Rows from block 10, named by matrix and row number. Each number is 128 + 24 x the weight over its row's rms, rounded and kept within 0 to 255. All counts start at 0. Numbers have three digits each. After the name is the row's rms in percent of the matrix's.
# fc1: squeeze-excite reduce (model.blocks.10.att.fc1.weight, 40x320), inputs 0-53
fc1.0 084:114160111135143144126158097076158108076129098128157128122110124100161135160123131131133151097129113124079124140104113126158112165142132097101085100115145141090103
fc1.1 113:093084125085158089107140155146119134108117091089088092148063128107111087084120129132136128147100130096088113126140076104129116083112124090118096128120118079126160
fc1.2 111:123119160121099123161115089087143135118108103118102098142114124139173154114144134122152145108106100109120133108104093148125141103101133099111131124125095136141129
fc1.3 086:120109132126118131114153088145112108148153144172139152123114111134143113138110112159147096125123110103091091106111128095095112129092097098139095178141093133112125
fc1.4 087:112089134094182097089132113104131129127109148115144114120093148151106116139133134126136072106149145129102098122124158091127117178176148104139120152130091132112151
fc1.5 072:102103111120092116103164101093102129100149153126098119123110114170135101110112095167118104143129118087153099113130129096132080106106137107137127116125149126083156
fc1.6 116:117113126142120120104111128120128125065123120136083134115088097128109089132128077108123089103123119097166130103128081143111155109119119122142143093106101110131081
fc1.7 071:149124111094155153139110088137125126131107161088104124106097122116122134113086104094093133100136139088096171076180104132152155117102098149137133172124108095116167
fc1.8 113:118107081163118101112122129096125109140156089115122106095149125126152147069145110103125116115080134112127106111118110128102110117128095133100116143118153147124130
fc1.9 097:120090108164122116090099124127148126103130102127161126097141129116102107121136096108115106111091127081119107156135070150138101114127169100134076080124090125101086
fc1.10 098:117129111122114119159100142116124127112118096061130161116147110123157087111144080099112123133129125109069144097108139136095095103110116123098108132098139119092076
fc1.11 092:122153171103174187103097092108152117104095136145065081093111128155070141108146135145119161106144157112130148102126090127119110124130129144116132101111095109106114
fc1.12 114:112100126116106129091148106115123114095127073099118119110125122122060111123109106119114090099139097118124103102122152098125085125086127087119108080137146117104096
fc1.13 114:128130119126128100154070095113139147073153120133123128097118061139123101126108120161116065141129132145114125117124110127115119115120081132138061152098121112088113
fc1.14 085:133119138148130138110118101118113106085148119142122092142158135119122125138143100115129135145124151124082162123109166112131148159129116145162171159136090137098079
fc1.15 148:124106088119105096103104104102112103113124145159106114118100139126128124100106100081088103055134122140132093101113086116109116088124104089083119125127073128143140
fc1.16 108:109114105151106100103124098138075098091118085125101098081076097106140142094113073138121067136129078114128098133110079131062120126111105109172147141113098143124124
fc1.17 090:095133131118146130122120132144112151144108108130096122095092135063122149112137141124140119155138162139136087087171127121135115144113111102132136132115102137114146
fc1.18 077:122138141140103089187139109140081116135141112142131081158103124129136109121134095140110131127111136091120096163086098107139105097085149109135055169067086121098127
fc1.19 099:092131115124115113083128150146126091133119112120141092109125111122107138114149140140095126068141110126116125120142132102065095117095087102101102118100134168107123
fc1.20 116:163128124117095133114120131107134128085136111129108100123154118112107116116094086085104095102145095102143116111131145132080065069113134091095104144125125112124092
fc1.21 087:126110170122129135109105148060129115153144142174146121081120121135113103105144134080140097129132088137143144079132111147144119163134094134139152131107092121127101
fc1.22 106:134116115161100143081113123146136108135134131109108113093138087130126140110105152135124089149124124137136107098143054112104137094150130101113137126104111124124119
fc1.23 078:104119111142131123136140090093113145139154117094175122129114111100144140080101080106138131140131105104102105092111114097098122137132121111134139158131088108158125
fc1.24 081:124141120112116124141116117143145102101111136116091115092133156130122096106139096121135102141142137157124136193138118088155135100137171079104096148107163138119077
fc1.25 075:118109106117118142138147089132120159144160088114139092079154147139132127137172097098107094093072115095130119127105140143104104068175126146100144177110145126148153
fc1.26 061:154106084130171134112157123139122122107134099138093112127127125177080142139078070176104126151125124126089135141113100103160094080130145114142101117133115115148155
fc1.27 081:114100087163124138164107117156092142092109085113151097123127096091171122157135115121127137116155112143124105134099144105169105123097119139142156083180127159119143
fc1.28 105:106133069123140113092087067162148156136160099127087085152110100140119105118143128119121125167139140099116143111094121123092090129156154098131083104120067113162109
fc1.29 073:132115134147120119146139124113127130102171151153121092128118131153109165118131170124130112136138147083113131143123115142093142125153110109110101120103179143109105
fc1.30 093:120128067152139141096126071146112091103096150094090109109125100139117161113155103107094125112100139130124127095139137078128112101142084075134089085159143129129103
fc1.31 118:114146134110108098115093063135115128081134139131113123111095092117083138156138117137176116084096084141131123103098088123126129129088111169115087099146110097118141
fc1.32 119:134134132091132110145098117083103117103133097116097111116113111105135154115147103116116097130081119110163084121121121111144102083105103129147155106132122124142129
fc1.33 107:098115109125113107142103093133120114106139115103119120099135138106138094086136131127126084141108124098113098155128115111100123147100131135107109108139140091129139
fc1.34 135:111125133120147154106141093113113136122079083103124094117118104101149119113089135147093112098105133105117092119131107101083108124087093129099115116101116109088152
fc1.35 085:127087130080119068131144100125114123138160088093123103139099096146103140120110132140112120122116104144139119110084118135127102112139138092104109109087117091097116
fc1.36 130:115127101119107117142132125071116145090083103115112083077119115128110115127097129099102102091129126103094123115125104120104135068119124101102149119100083144088104
fc1.37 124:143094127071142108130124147142123111104160128123117094077112136153162133131161097126150116103106120151105131105088131105166083064111102153091072107158108120119138
fc1.38 093:139151121108086165132108118121114171073120125118130107132116106113119139093115073109123104131115116110112112129120120113129084097118141119119077113111102134144116
fc1.39 080:121099110126136092101106104078133117148161120120132103124145096105102117109131084125108133139139139117127117093070093131131136102116083139115102137112149122094065