{
  "arch": "mobilenet_v1",
  "model": "image classifier",
  "dataset": "microscope photos of single blood and bone marrow cells",
  "train_examples": 48542,
  "image_size": 64,
  "crop_scale_min": 1,
  "horizontal_flip": true,
  "targets": ["smear"],
  "num_classes": 2,
  "norm": "batchnorm",
  "activation": "mish",
  "channel_attention": "se",
  "depths": [4, 4, 4, 4],
  "kernel_size": 3,
  "stem": "single",
  "widths": [80, 160, 320, 640],
  "loss": "cross_entropy",
  "head_dropout": 0.2,
  "init": "xavier_uniform",
  "optimizer": "normuon",
  "muon_scale": "original",
  "lr": 0.022,
  "momentum": 0.9,
  "nesterov": true,
  "orthogonalizer": "newton_schulz_5",
  "adamw_lr_other_params": 0.00092,
  "grad_clip": 0.5,
  "steps": 4600,
  "batch_size": 48,
  "epochs": 4.5,
  "lr_schedule": "poly",
  "final_lr_fraction": 0.01,
  "warmup_steps": 230,
  "weight_decay": 0.03,
  "adamw_weight_decay_other_params": 0.01
}
Rows from block 6 of a small image classifier, named by matrix and row number. Each number is 128 + 32 x the weight over its row's rms, rounded and kept within 0 to 255. All counts start at 0.
Before each channel's rows are labels from the 100 images, of 14976, where the channel reaches its highest value: "patch colour" is the nearest of a few named colours to the mean colour under the peak. Only what is clearly more common there than usual is listed. The data: microscope photos of single blood and bone marrow cells.
# conv: pointwise conv (model.blocks.6.conv.weight, 160x160x1x1), inputs 108-159

patch colour: purple
conv.85 [131 165 141 150 110 130 155 167 109 161 101 113  62 124 101 131 201 145  80 127 134 163 148 182 141 150 147 138  91 115  84 107  99 154 117 150 129 121 141 163 106  98 119 171  98 142 129  98 121 130 108 157]

patch colour: pink
conv.40 [125 211  94  96 150 164 155 135 143 127 162 118 116 115 204 161 103 170 104 126 105 135 178 136 144 137 225 185 167 188 181 162  85 124  94 140  93 135  79 148 137 143  78 166 135 105 165 106 197  99 136 142]

patch colour: pink
conv.141 [ 66 133 115 162 122 166 118 104 145 110 121 170 177 171 142 128 167  75 145 148 185 119  91  89 171 136  78 123 155 176 163 108 119 234  76 160 113 138 185 124  96  87 119 144 114 111 134 124 195 177  99 132]

patch colour: purple
conv.57 [121 162 209 108 110  68 143 154 125 153 114 124 140  98 187 134 138 154 120  95 150 172 150  74 108 114 148 101 211 156 174  63 176  94 149  89 132 117 103 173 147 123 127 125 127 180 170 124 160 153 138 164]

patch colour: purple
conv.5 [ 93 130 152 139 133 145 158 165 125 162 110 134 138 134 127  92 172 114 151 255 141 110  87 140 118 110 140 154 116 168  96 203 135 142 165 136  79  91  76 186 154 135  69 107 160  87 129 106 154 138 118 185]

patch colour: pink
conv.2 [111 190 144 176 158 174 131 161 130 174 129  92 118 112 119 102 139 121 123  91 160 123 138 122 103  98 115  86  92 138 154  68 127 133 125 128 108 156 146 148 121 113 144 158 165  74 111 108 125 122 146 114]

patch colour: pink
conv.96 [175 141 183 115 148 116 166 103  88 103 117  72 151 126 106 180 103 114  19 162 132 144  90 187 173 119 112 110 155 142 114  84 104  89 128  68  90  87 162 122 101 137 113  85 144 144 169 164 132 127  98 127]

patch colour: purple
conv.106 [139 165 111 148 102 111 104 106 172 123  80 103 154 123 120 158 103 156 170  96  87 175 143 133 147 103 107  65 142 168 126 157 100 145  69 210 233 164 151 137 104 152 132 111 136 144  91 121 103  85 189 135]

patch colour: pink
conv.24 [106 142  93 142 122 129 116  63 147 119 117 142 115 175 107 133 131 103 117 111 150 164 124 100 141  77 106  25  96 184 140 128 124 106 128 113  77  79 108 141 139 176 158 149 115 122 127 155  81 106  94 140]

patch colour: purple
conv.104 [143 111 161 128 112 131  93 127 103 140 200 150 101 150 113  99 108 146 153 111 147 122  90 196 142 113 108  95 111 130 106 122 117 122  59 132 117 110 143 157 175 124 180 108 143 104  57 157 127 154 145 107]

patch colour: pink
conv.13 [109 112 121 142 145 131 120  79 150  91 134 115 184 174  80 136 101 109 191 108 159 147 186 127 102  90 146 166 129 131 154 111 142 186 135 104 159 119 185 147 121  98 102  91 203 103 143  72 105 135 140 126]

patch colour: white
conv.148 [122 108 115 107  60 154 130 147 115 129 142  67  89 139 148 166 173 142 150  77 149 136 165 121 129  96 171 102 121 106 115 130 119 127 121  98 146 112 144 116 133 112 138 128 137 110  98 101  79 135 100  82]

patch colour: purple
conv.14 [101 112 122 195 105 122 131 108 193 127  82 132 113 140 113 127 194 123  92 169 104 164 169  74 141 187 159  96 136 147 121 128 185 147 148  93 131 136 171  67  77 113 184 122 111 155 159 141 107 114 177 101]

patch colour: white
conv.6 [ 93 136 146 144 114 175 141 120 168 150 122 121  58 138 124 138 115  90  98  96 117 141  90 125  83 129  77 103 101  84 113  76 121 132 175 123  77  80  45  88 124 140 107  85 173 120 121 169 148  99 102 112]

patch colour: pink
conv.93 [200 127 115 116 136 159 102 124 201 154 128  69 151 143 107 111 109 127 175 120 156 107 144 154  84 135 140 212 139  91 147  82 132 103 174  56 100 128 109 148 131 137 155 107  96 197 115 190  95  85 103 138]

patch colour: purple
conv.135 [139 130  92 126  88 167 204 109 166 117 133 131  89 135 150 175 111 126 105  99 112 145 154  99 125 175 185 108 151 176 140 124 113 162 164  94 110  76 132 159 109 149 154 118 103 103 180 199 152 160 153 149]

patch colour: purple
conv.132 [170 127 161 182 135 128 137 154 117  93 127 108 125 130 124 102 149 171  83 134 141 119 121 128 114 112 142 207 156 114 174  98  93 177 180  90 144 105 126 146  99 177  48 107 118 190 124  98 110 169  77 105]

patch colour: white; pink
conv.66 [172 100  61 173 101 130 159 128  98 125 118 116 132 112 109  81  84 138 126  97 110  69 154 115 108 150 129 158 134  92 129  75 119 134 158 108 179  90 139 134 122 113 127  92 109 142 142 136 128 130 142  90]

patch colour: white
conv.67 [143  78 183 134 114 159 113 145 138  83 141 144 140 104 118  94 107 180 134 118 119 122 161 136 114 120  91 104 127 132 109  90 153  58 122 192 157 130 144 172 158 120 104  89 171 144 125 147 151 200 106 134]

patch colour: purple
conv.94 [150  69 131 152 157 134 141 214 130 146 140  92 146 177 185 121  97  78  93 130 136 163 127 159 149 150 146 124 126 135 111 135 134 118 184 175  86 101 138 167 111 168  67  94  85 118 127 177 153 231 109 132]

patch colour: pink
conv.129 [136 136 172 175 187 126 135 140  97  79 174 116 186 117  76 130 149 115  95 129 174 159  49 137 136 105 101 113 139 138 153 118 128  84 158 115 105 122 151 163 129  72  94  87 105 134  88 127  95 197 143 124]

patch colour: purple
conv.75 [169 167  51 153 154 114 164 159 174 143 147  95 113  83 120 162 161 189 168 141 136 123 110 151 169 142 143  88 124 122 153 219 153 139 122 113 132 185  93  53 138  96 203 125 111 139 133 120 194 113 106 100]

patch colour: pink
conv.42 [ 90 135 158 143 127 130 143  99 151 202 122  78  80 105 124 118 136 177 214 121 140  75 140  91 157 138 128 130 103 161  71 130 114 135 157  96 104 131 103 140 112 152  64 147 191 130  77 176  87 143 120  71]

patch colour: white
conv.15 [164  99 121 120 157 121  55 146 165 121 112 128  71 160  89 119 126 149 110  96 118 175 157 148 152 161 182 107 106 124 136 129 103 142  89 145 100 123  84  63 129 150 164 117 158 132  96 134 105 112 108 122]

patch colour: pink
conv.146 [151 255 155 115 114 102  66 136 143 112 124  95 167 129 110 121 153 140 185 120 148  86 122  75 113 138 157 138 114 104 108  66 136 129 165  76 119 156 165 155 195 140 155 149 119 153 162 136 111  89  98 214]

patch colour: purple
conv.34 [124 197 165 201 150 156 250  96 180  78 109 120 129 125 127 175  95 122 168 129 138 139 128 179 154 127  74 167 104 134  85  93 152  91 126 138  79 104 164 113 128 122 136 114 158 118  64  53  69 127  86 135]

patch colour: purple
conv.7 [201  99 164 144 167 151  99  88 113  99 170 117 129 122 128 103 162 121 142 132 123 146 129 139 121 200 182 118 166  88 101 128 166 142 148 154 144 126 115 146 139 175  87 198 129  93 140  83 116 115 163 104]

patch colour: pink; black
conv.91 [ 97 120 142 105 145 135 119 207 135 102 157  74 187 114 124 129  88  85 187 119  74  81 172 136  65 140  99 186 103 101  84 108 104 116  95 148 153 123 132 134 132 111 139 125 139 165 162  92 112 109 101 130]

patch colour: purple
conv.36 [155 180  76 163 133 130 118 145 134 164 130 131 169 121 141 113 117 112  98  98 117  80  94 155  99 106 148 159 155 167 146 117  97 186 178  81 132 150 174 116 102 115  74  95 131 142 184 112 106 100 157 161]

patch colour: purple
conv.19 [ 44 105 181 102 174 175 131 180 131 108 148 112 122 106 124 158 123 142 107 199 151  47 129 208 172 168 126 122 121 138 116 105 180 127 128 174 145  77 150 141 127 158 115 164 117 144 119 102 150 126 165  98]

patch colour: purple
conv.89 [156 177 153 156 115 154 158 116 165 106 132  99  61 132 126 110 148 111  96 253  96 183 120 159 128 143 118 173 142  86 136 109  71 139 169 165 105 165 153 137 168  89 131 163 121 130 168 229 107 135 149 122]

patch colour: pink
conv.37 [116  90 123 115 142  92 170 119 114 172 198 120 114 107  98  88  41 152 136 156 130 146 146 125 136 144  29 139 157 131 166 143  92 135 126 125 118 169 160 108 158 137 130 125 125 157  62  95 151 133 119 162]

patch colour: pink
conv.63 [136 255 184 136 105  75 112  45 118 112 127 142 175 149  87 136 101 124 233 123 140 117 144 104 129 162  91 182 144 113 107  96 112 168 100 127 172 118 107 167 127 151  95  83 109 173 176 123 133 139 150 101]

patch colour: purple
conv.144 [178 160 106 140 119 103 160 111  79 114 150 146 146 214  99  91 127  94 100  99  72 138 150 153 121 169  94  95 164 104 128 169 165 119 145  99  97 165  91 115  98 122 112 107  96 179 124 155  76 175 113 147]

patch colour: pink; white
conv.76 [100  95 138 116 133 127 140 131  87 177 158 196 135 148 160 117 144 162 135 107 158 207 106 106 135 157 163 121 112 120 157 129 106 132 125 104 104 167  60 174  91  93  50 145 116  98 103 110 149 117  90 101]

patch colour: purple
conv.28 [116 120 112  85 146  78 156  87 158 145  93 101 169 117 138  99 130 164 159 127 133 135 108 158 149 140 130  51 129 129 142 143 157  78 121  95 157 146 166 108 124 151 112 122 210 183 139 139 111 146 122 153]

patch colour: purple
conv.149 [150  92  77  49 164 140 175 135 169 104  90  96 149  96  56 192  86 158 136 165 103 164 107 102  96 135 101 129 111 143 132  93 136 152 134 155 127 148  93  89  92 147 130 143 163 149  74 181 119  70  97 106]

patch colour: purple
conv.122 [128 102 124 134  97 113 212 111 104 123 120 120  55 176 107  77  92 132 155 119 182 125 160  97 210  97 166 191 156 112 109 131 164 136 106 135  49 141 140 119 141 149 175 141 103 181 166  90 126 162 137 121]

patch colour: white; pink
conv.156 [143 155 176 164 126 128 136 116 160 123 126 151  92 142 139 118 162 163 130 116 104 143 164 167 140 141 172 170  93 125 149 122 164 163  75 101 124 177 124 106 117 164 107  97 198  94 101 177 170 132 113 119]

patch colour: purple
conv.124 [120 138 104 147  97 155 138 145 134 150 134 123  88 102 109 100 136 142 131 119 161  82  87 145 100 120 116 162 124 113 104 170 142 113  86 116 121 150 186 148 124 128 144 109 153 102 139 128 167 114 123 159]

patch colour: pink
conv.65 [175  91 105 103 159  75 116 183 104 141 135 165 117  97 156 113 145 155 126 116 166  97 125 136  35 154 152 105 190 114 195 137 105 116  92 114 155 130 149  90  98 123  96 173  84 163 143 172 107 147 130 121]

patch colour: purple
conv.120 [179 142  72 128 124  59 121 118 154 132 172 141  99 150 167 235 138 126 158 150 164 149 140 159 149 149 126 118 135 113 107  89 156 159 171  83 153 113 100 107 134 153 118 120 131 168 112 166 118 139 139 156]

patch colour: purple
conv.21 [127 128 144 183 125 139 165 103 133 111 146 119 150 161 125 159 143 144 115 178 121 192 132 157 128 111 142 134 102 146 112 137 149 173 150 130 143 116 153  87 100 150 131 143 149  87 147 110  89  73 107  85]

patch colour: pink
conv.58 [ 68 116  99 121 153 127 126  96 144 183  84 161 111 160 107 179  95 134 112 146 180  84 189 135 158 159  67 136  76 114 193 144 106 160  91  54 193 126 134  91  93 125 149 140 156  95 116 138 115 116 147 158]

patch colour: pink
conv.158 [147 110 174 111  76 115 101 153  89 138 169 124 183 120 115 172 124  91 125 146 158 196  78 132 132 135 230 142 110  94 126 156 142  51 130 115 145 136 176 103 103 138 144 172 138 134 116 170  98 142 107 141]

patch colour: purple
conv.138 [141 134 172 103 184 124 186 125  60 146 191 122  92 151 137 126 165 172 122 102 139 131  68  91 158  81 113 145  66 174 116 160 141 129 115 186 100 117 173  80 147 163 146 168 113 102  97 162  74 123 160 126]

patch colour: black
conv.12 [106 146 134 133 128  44 122 165 115  81  77 107 104 107 155 111  96 189 111 103 149 168 104 141 123 154 127 140 133 192 142  71 129 134 129 164 194  77 142  90 176  90 100 201 146 138 104  92 167 133 143  62]

patch colour: purple
conv.128 [109 154 134 135 132 129 151 106 153 107 140 125  95 147  99 162 112 158  64 101 101 139 121 149 127 108 146 130 123  85 124 126 122 179 126 163  74 130 137 148 106 139 205 210 168  75 213 178 145 134 113 121]

patch colour: pink
conv.101 [212 113 136  88 133 255 108 161 126 111 161 168  96 151 109 111 101 118 113 129 151  91 167 117  52 153  97  85 145 114  77 144  64 134 117 143 141  78 113 119 137 127 101 127 147 124 181  89 123 127 123 121]

patch colour: purple
conv.119 [146 157 107 155  90 119 104 159 134 181  90 122  84 102 137  92 127 135 150 171 145 126 172  70  93  50 182 132 175  97 107 150  98 115 140 124 145 116 121 156  65 127 140 111 133 248 135 131  77 116 146 116]

patch colour: pink
conv.70 [133 120  81  91 169 118 149 109 107  93  98 112 100 120 130  72 130 111 156  69 205 145 165 119 174 136 114 127  77 140 207 128  97  57 123 160  91 147 135  95 146 132  88 146  96  99 135 142  74 131 134 144]

patch colour: white; pink
conv.125 [ 78  96 104 128 106  50 133 110 148 126 125 140 157 166 126 162 144 181 134 119  96 151 149  93  61  91 138 109 127 126 126 150 125 119 119 101 187 216 118 125 167 115  87 173 173 112  55 140  79 148 113 161]

patch colour: white
conv.52 [108  83 163 158 131 102 130 175 111  93 145  79 145 112 113 122 179 143 129 154 199 135  99 131  70 153 105  25 130 137  89 113 109 113 149 103 140  57 133  48 167  98  91 135 154 191 210 104 182  83 141  49]

patch colour: purple
conv.31 [114 165 119 154 154 141 115 132 127  63 115  78 156 134 148  34 118 115  91 150 122 135  81  43 185 125 131 187 140  99 124 104  91 196 100 111  92 144  59 128 149 118 156 120 131 167 139 146 148 172  74  83]

patch colour: purple
conv.20 [134 170 125 125  97 167 169  85  89 124 123 117  85  92 193 145 120  88 120 146 200 106  64 113  96 160 119 143 115  98 120 146  97 112 145 137 162 152 112  86 147 160 203 144 161 213 142 147 141 115 235 131]

patch colour: purple
conv.62 [114 100 148  73 110 206 170  91 142 109 100 150 148 126 136 124 118 155  87 121  90 144 190 123  81 139 108 128 129 208 163 156 168 128 125  90 134 179 149 136 108 148 132  99 108 122 117 134 152 152 171 126]

patch colour: pink
conv.43 [204 105 135 150  94 185  61 151 154 184 131 104  99  76 127 195 141 163 117 121 100 107 117 109 139 109 155 138  69  90 134 146 104 138 100  62 134 199 203 123 137 132 117 110 131 102 171 149 193 145 149 130]

patch colour: pink
conv.3 [119 121 162  71  99 119 147 224 122 149  75 180 137  97 117 111 164 136 110 147 122 128 108 127 112 122 155 186 150  98 132 100 155 145 182  69 150 158 126 145 101 131 104 162 138 212  92 116  99 122  79  96]

patch colour: pink
conv.72 [137  48  79 149 138 127 140 123 114 127  81 121 203 129 151 136 105  98 105  96 133 128  89 136  54 102  79 126 109 117 125 138 106 139 148  98 197 127 159 121 108 135 111 114 109 143  67 116 106 109 125 122]

patch colour: pink
conv.54 [160 151 158 184 111 171  67 146 206  70 143 122 114 142 111 141  86 158 121 124 139 196 122 130 121 128 109 102 127  97 151 125 138 146 128 197 104 111 167 138  82 128 127 141 130  98 136 133 110 155 104 125]

patch colour: pink
conv.107 [126  83 103 128 180  71 163 168 123 145 170  71  72 153 144 149  75 113 133 118 113 118 140 146 147 111 112 118 188 182 232 112 141 129 161  49 117 143 164 129 134 176 104 120 124 149 110 139  91 121 134 150]

patch colour: purple
conv.11 [168 120 148 105 142 167 145 101 113 110 138 117 138 194 160 215  83  87  80 146 135 150 119 140 173 154  92 165 133 111 128 148 134 176  76 134 123  64 132 137  76 155 143 141 156 115 128 128 146 168 141 124]

patch colour: purple
conv.117 [134 149 177  98 185 158 142 216 166  96 137  74 141  97 102 139  99 125 194 186 150 149 138 104 112 145 131  74 100 119 178 135 132 125  96 138 132 103 122  93 192  44 186 146  67 104  43 105 118  99 104 173]

patch colour: purple
conv.45 [185  97 147  66 161 122 131 127 123  97 160 108 137 132 103 126 160 138 113 112 152 156 104 106  65  83 130 158 119 125 175 124 141 152 105 150 120 197 115 181 158 113 122  56 147 181 108 131 133  73 120  84]

patch colour: pink
conv.112 [ 68 150 125 159  78 129 115 132 105  84 105 125 161 132  98 121 157 164 137 103  92 118 102 101 103 159 137 117 143  77 127  99 116  68 186 152 141 168 164 128 116 131 172 135 100 134 103 129 102  87 156 130]

patch colour: white; pink
conv.111 [162  95 132 140 107 127 141 173 160 119 178 112  99 119 120 133 191 121 181 128 172 123 163  89  70 133 219 127 174 141 126 112 114  86 170 148 127 104 117 132 114 124 104 113 151 134 138 120 107 119 151  86]

patch colour: white
conv.80 [127 170 146 143 163  93 143 152 136 101  85 119 106 124 144 128 109 136 163  73 102 149 118  92 131  91 113 116 106 134 154 147  72  97 140 129 135 137 143  49 118 147 120  81 142  96 153  93 133 109 150 148]

patch colour: purple
conv.33 [105 149 134 182  75 128 123 146 104 140 136  91  65 123 131 161 118  99 109 142 130 161 129 115 154 136 139 124 148 104 150 189 142 191  86 156  91 150 192  98  81 175 150 117  75 116 206 134 138 155 193 126]

patch colour: purple
conv.115 [ 90 133 118 126 119 122 165 139 171  83 155 170 138 109  75 197  71 155 121 177 113 133 164  72 164  80 148 140 109  89 124 164 186 139 168 123 193  84 145 137 166 130  95 156 121 155 112 144 203 132 100 135]

patch colour: purple
conv.22 [148  70  73 168 104 130  94 121 170 193 112 114 116 113 171 122 108 109 190 157 201 110 148 139 138 138 109 124  93 181 106 204 113  92 133  81  97 125 167 177 124 143 156  94 109 117 109  85 134 144 113 146]

patch colour: purple
conv.152 [ 58 172  82 157 174 117 118 149 120  82 137  98 113 140 127 130 118 100  85 153 101  34  67 120 125 123 125  74 105 200 126 118 140  76 102 166 187 135  98  73 119 193 138  68 132 159  81 147 150 110 160  72]

patch colour: pink
conv.108 [121 152 114 130 120 156  67  93  87 122 186 181  71  99 110 160 165 113 122 124 110  99  77 152 123  51 165 150 110 143 107 125  70 127  86  96 146 158  56  98 158 169 140 148 158 139 187 148 118 146 144  73]

patch colour: pink
conv.29 [108 123 127 147 126 132 152 142 155 112  90 198 108 155  71 246 133 126 125 147 119 116  82 107  74 148 119  95  93 125 115  85 177 148 117 105 156  67 111 126 134  93  95 163 214 125 133  89 121 128 138  87]

patch colour: pink
conv.157 [115 154 155 105 175 113 128 115 142 161 181 106 122 145 128 112 120 138 101  86  50 120 213 105 120 126 120 125  82 122 172  82 130 116 175  73 153  83 111 106  55 162 134 207 214 133  92 117  75 153 147 103]

patch colour: purple
conv.100 [ 93 124 169  83 118 172  90 145 154 113 170 122 180 159 160  58 146  96  97 147 137 120 113 149 161 102 114 100 132 145 171 171 165  97 138 112 136 107 127 109  96 177 173 199 160 183 125 195 154 109 150 169]

patch colour: purple
conv.32 [176 130 125 198 141 134 160 102 106 113 182 150  91 105  93 104 105  99 160 126 156  88  97 109 197 142 131  86 162 114 117 146 126 108 102 134  96 181 116 141 147 170 135 128 172 146 186 122 160 144 146 142]

patch colour: purple
conv.47 [ 91 142  89 106 152 153 140  98 117  97  73 122 102 152 132 136 115 128 158 144  49 151 101 125 133 144 118 146 117  94 128 152 126 166  75  86 128 161  99 131  90 129 115 163 128 135 130 120 119  72 130 126]

patch colour: pink
conv.50 [ 59 122 130 104  87 110  96 186 117 101 174 140 190 107 120 115 172 154 111 148 122  99  89 129  60  64 115 141 108 150 155 118  96  79 137 116 148 154 110  66 130  92 167  88 153 132 110 148 110 225 114 199]

patch colour: purple
conv.1 [147  65 110 158 153 108 107 112 142 113  81 123 145 140 148 105 107 134 105 153 200 102 122 131 143 170 137 187  97 123 129  89 169 139 137  66 125  78 127 115 151 155 161 135 117 116  68 142 104 172 121 179]

patch colour: pink
conv.73 [168 142 100 121 113 128 138  87 129 118 131 126 119 104 155 116 123 115 111 148 155 133 127 114 139 129  88 101 151 167 130  97 139 171 152 114 144  97 145 124 134 159  42 102 142 115 102 110 137 139 179 109]

patch colour: pink
conv.25 [136 128 119  76 119 131 107  96  99 149  60 135 137 103 108 107 122 101  90 135 125 108 171  97 148 112 157  77 160 163 175 121 121 100  88 137 132 106 120 127 167 149  53 143  57  99 141 119  79 110 121 111]

patch colour: pink
conv.95 [139 127  86 119 122 135 115 136  98 156 139 145 163  82 100 100  73 124  89 154 196 133 101 129 144 111 206 103  99 125 158 147  84  85  96  98 109 111 185 100 158 103 142 114 125 101 140 136 142  91 125 114]

patch colour: pink
conv.27 [114 131 130 145 103 145 149 140 148  43 142 150 151 150 117 133 133 132 165 106  77  94 107 140 152 184 129 117 138 227 185 140 117 171 194 120  51 140  97 120 116 109 129 103  92 168 180 138  81 135 140  85]

patch colour: purple
conv.114 [130 137 136 103 138 145 124  69 174  93 173 159  84 138 105 106 193  81 158 164 175 150 135 129 139 114 139 145 113  67 136  73 175  88  94 122 126 109 152 121 127 104 133 120 170  86 142  99 229  89 109  72]

patch colour: white; pink
conv.87 [116 140 124 105 114  77 172  97 108 111 158 212 101 109 152  37 102 119 117 199  86 125 161  96 117 139 133 136  65 127 124 115 123 115 144 172 112 106 153 116  74 163 106 134 172 104 124 109 202 152 103 123]

patch colour: pink
conv.4 [100 122  92  90  77 121 144 102 157 117  99  79 118 155 146 109 141 161  99 144 102  86 122 139 128 105 108 152 146 152 160 152 123  81  90  78  85 102 136 162 115 128 132 140  33  80 116 169 148 200 134 138]

patch colour: purple
conv.38 [133 147  90 125  69 142 152 163 182 158 130 114  90  54 116  75 222 115 117 163 134 158 192 114 138 142 118  76 135 155 163 108 116  85 117 153 118 133  91 139 106 116 181 142 130 134 154 129 105 136 108 119]

patch colour: purple
conv.136 [134 166 112 208 139 167 141 126 125  89 126 101  87  87 148 145 188  80 158 145 141 103  89 157 193  90 146 170 140 137  99 106 172 106 159  74  96  71 140  63 118 165 168 197 141  82 130 146  80 172  90 102]

patch colour: pink
conv.64 [ 38 149 108  83 100 136 113 164 120 144 179 142 104 130 155 101 109  73 140 120 135 145  51 145 143 159  92 132 133 175 106 141 111 146 143 142  78 111 231 114 139  88 118 144 136 119 162 131  39 115 146 101]

patch colour: pink
conv.139 [100 127 126 126 104 168 183 185 106 144 109 102 155 130 102 111 155 167 129 119 159 188  88 134 233 150 122  93 130 123 133 137  97 165  93 132 158 138 124 120 142  66 116 133 158 101 158 118 177  86  89 112]

patch colour: white
conv.102 [111 134 132  78  98 133 116 132 145 175  79 179 109 114  85 119 135 138  98  58  93 128  85 148 116 195 100 114 108 125  85 104 148 114 116 106 153 132 165 109  81 144 152 124 118  82 153 108 132  97 156 173]

patch colour: pink
conv.127 [162 140 123 164 136 137 158  97 191 187 126 114  87 158 144 133 137  86  91 136 136 112  33 143  90 137  82 125  95 223 133 162 129 129 155  99  92 168 118 127 103 164 116 154 122 192 120 105 119 169 132 156]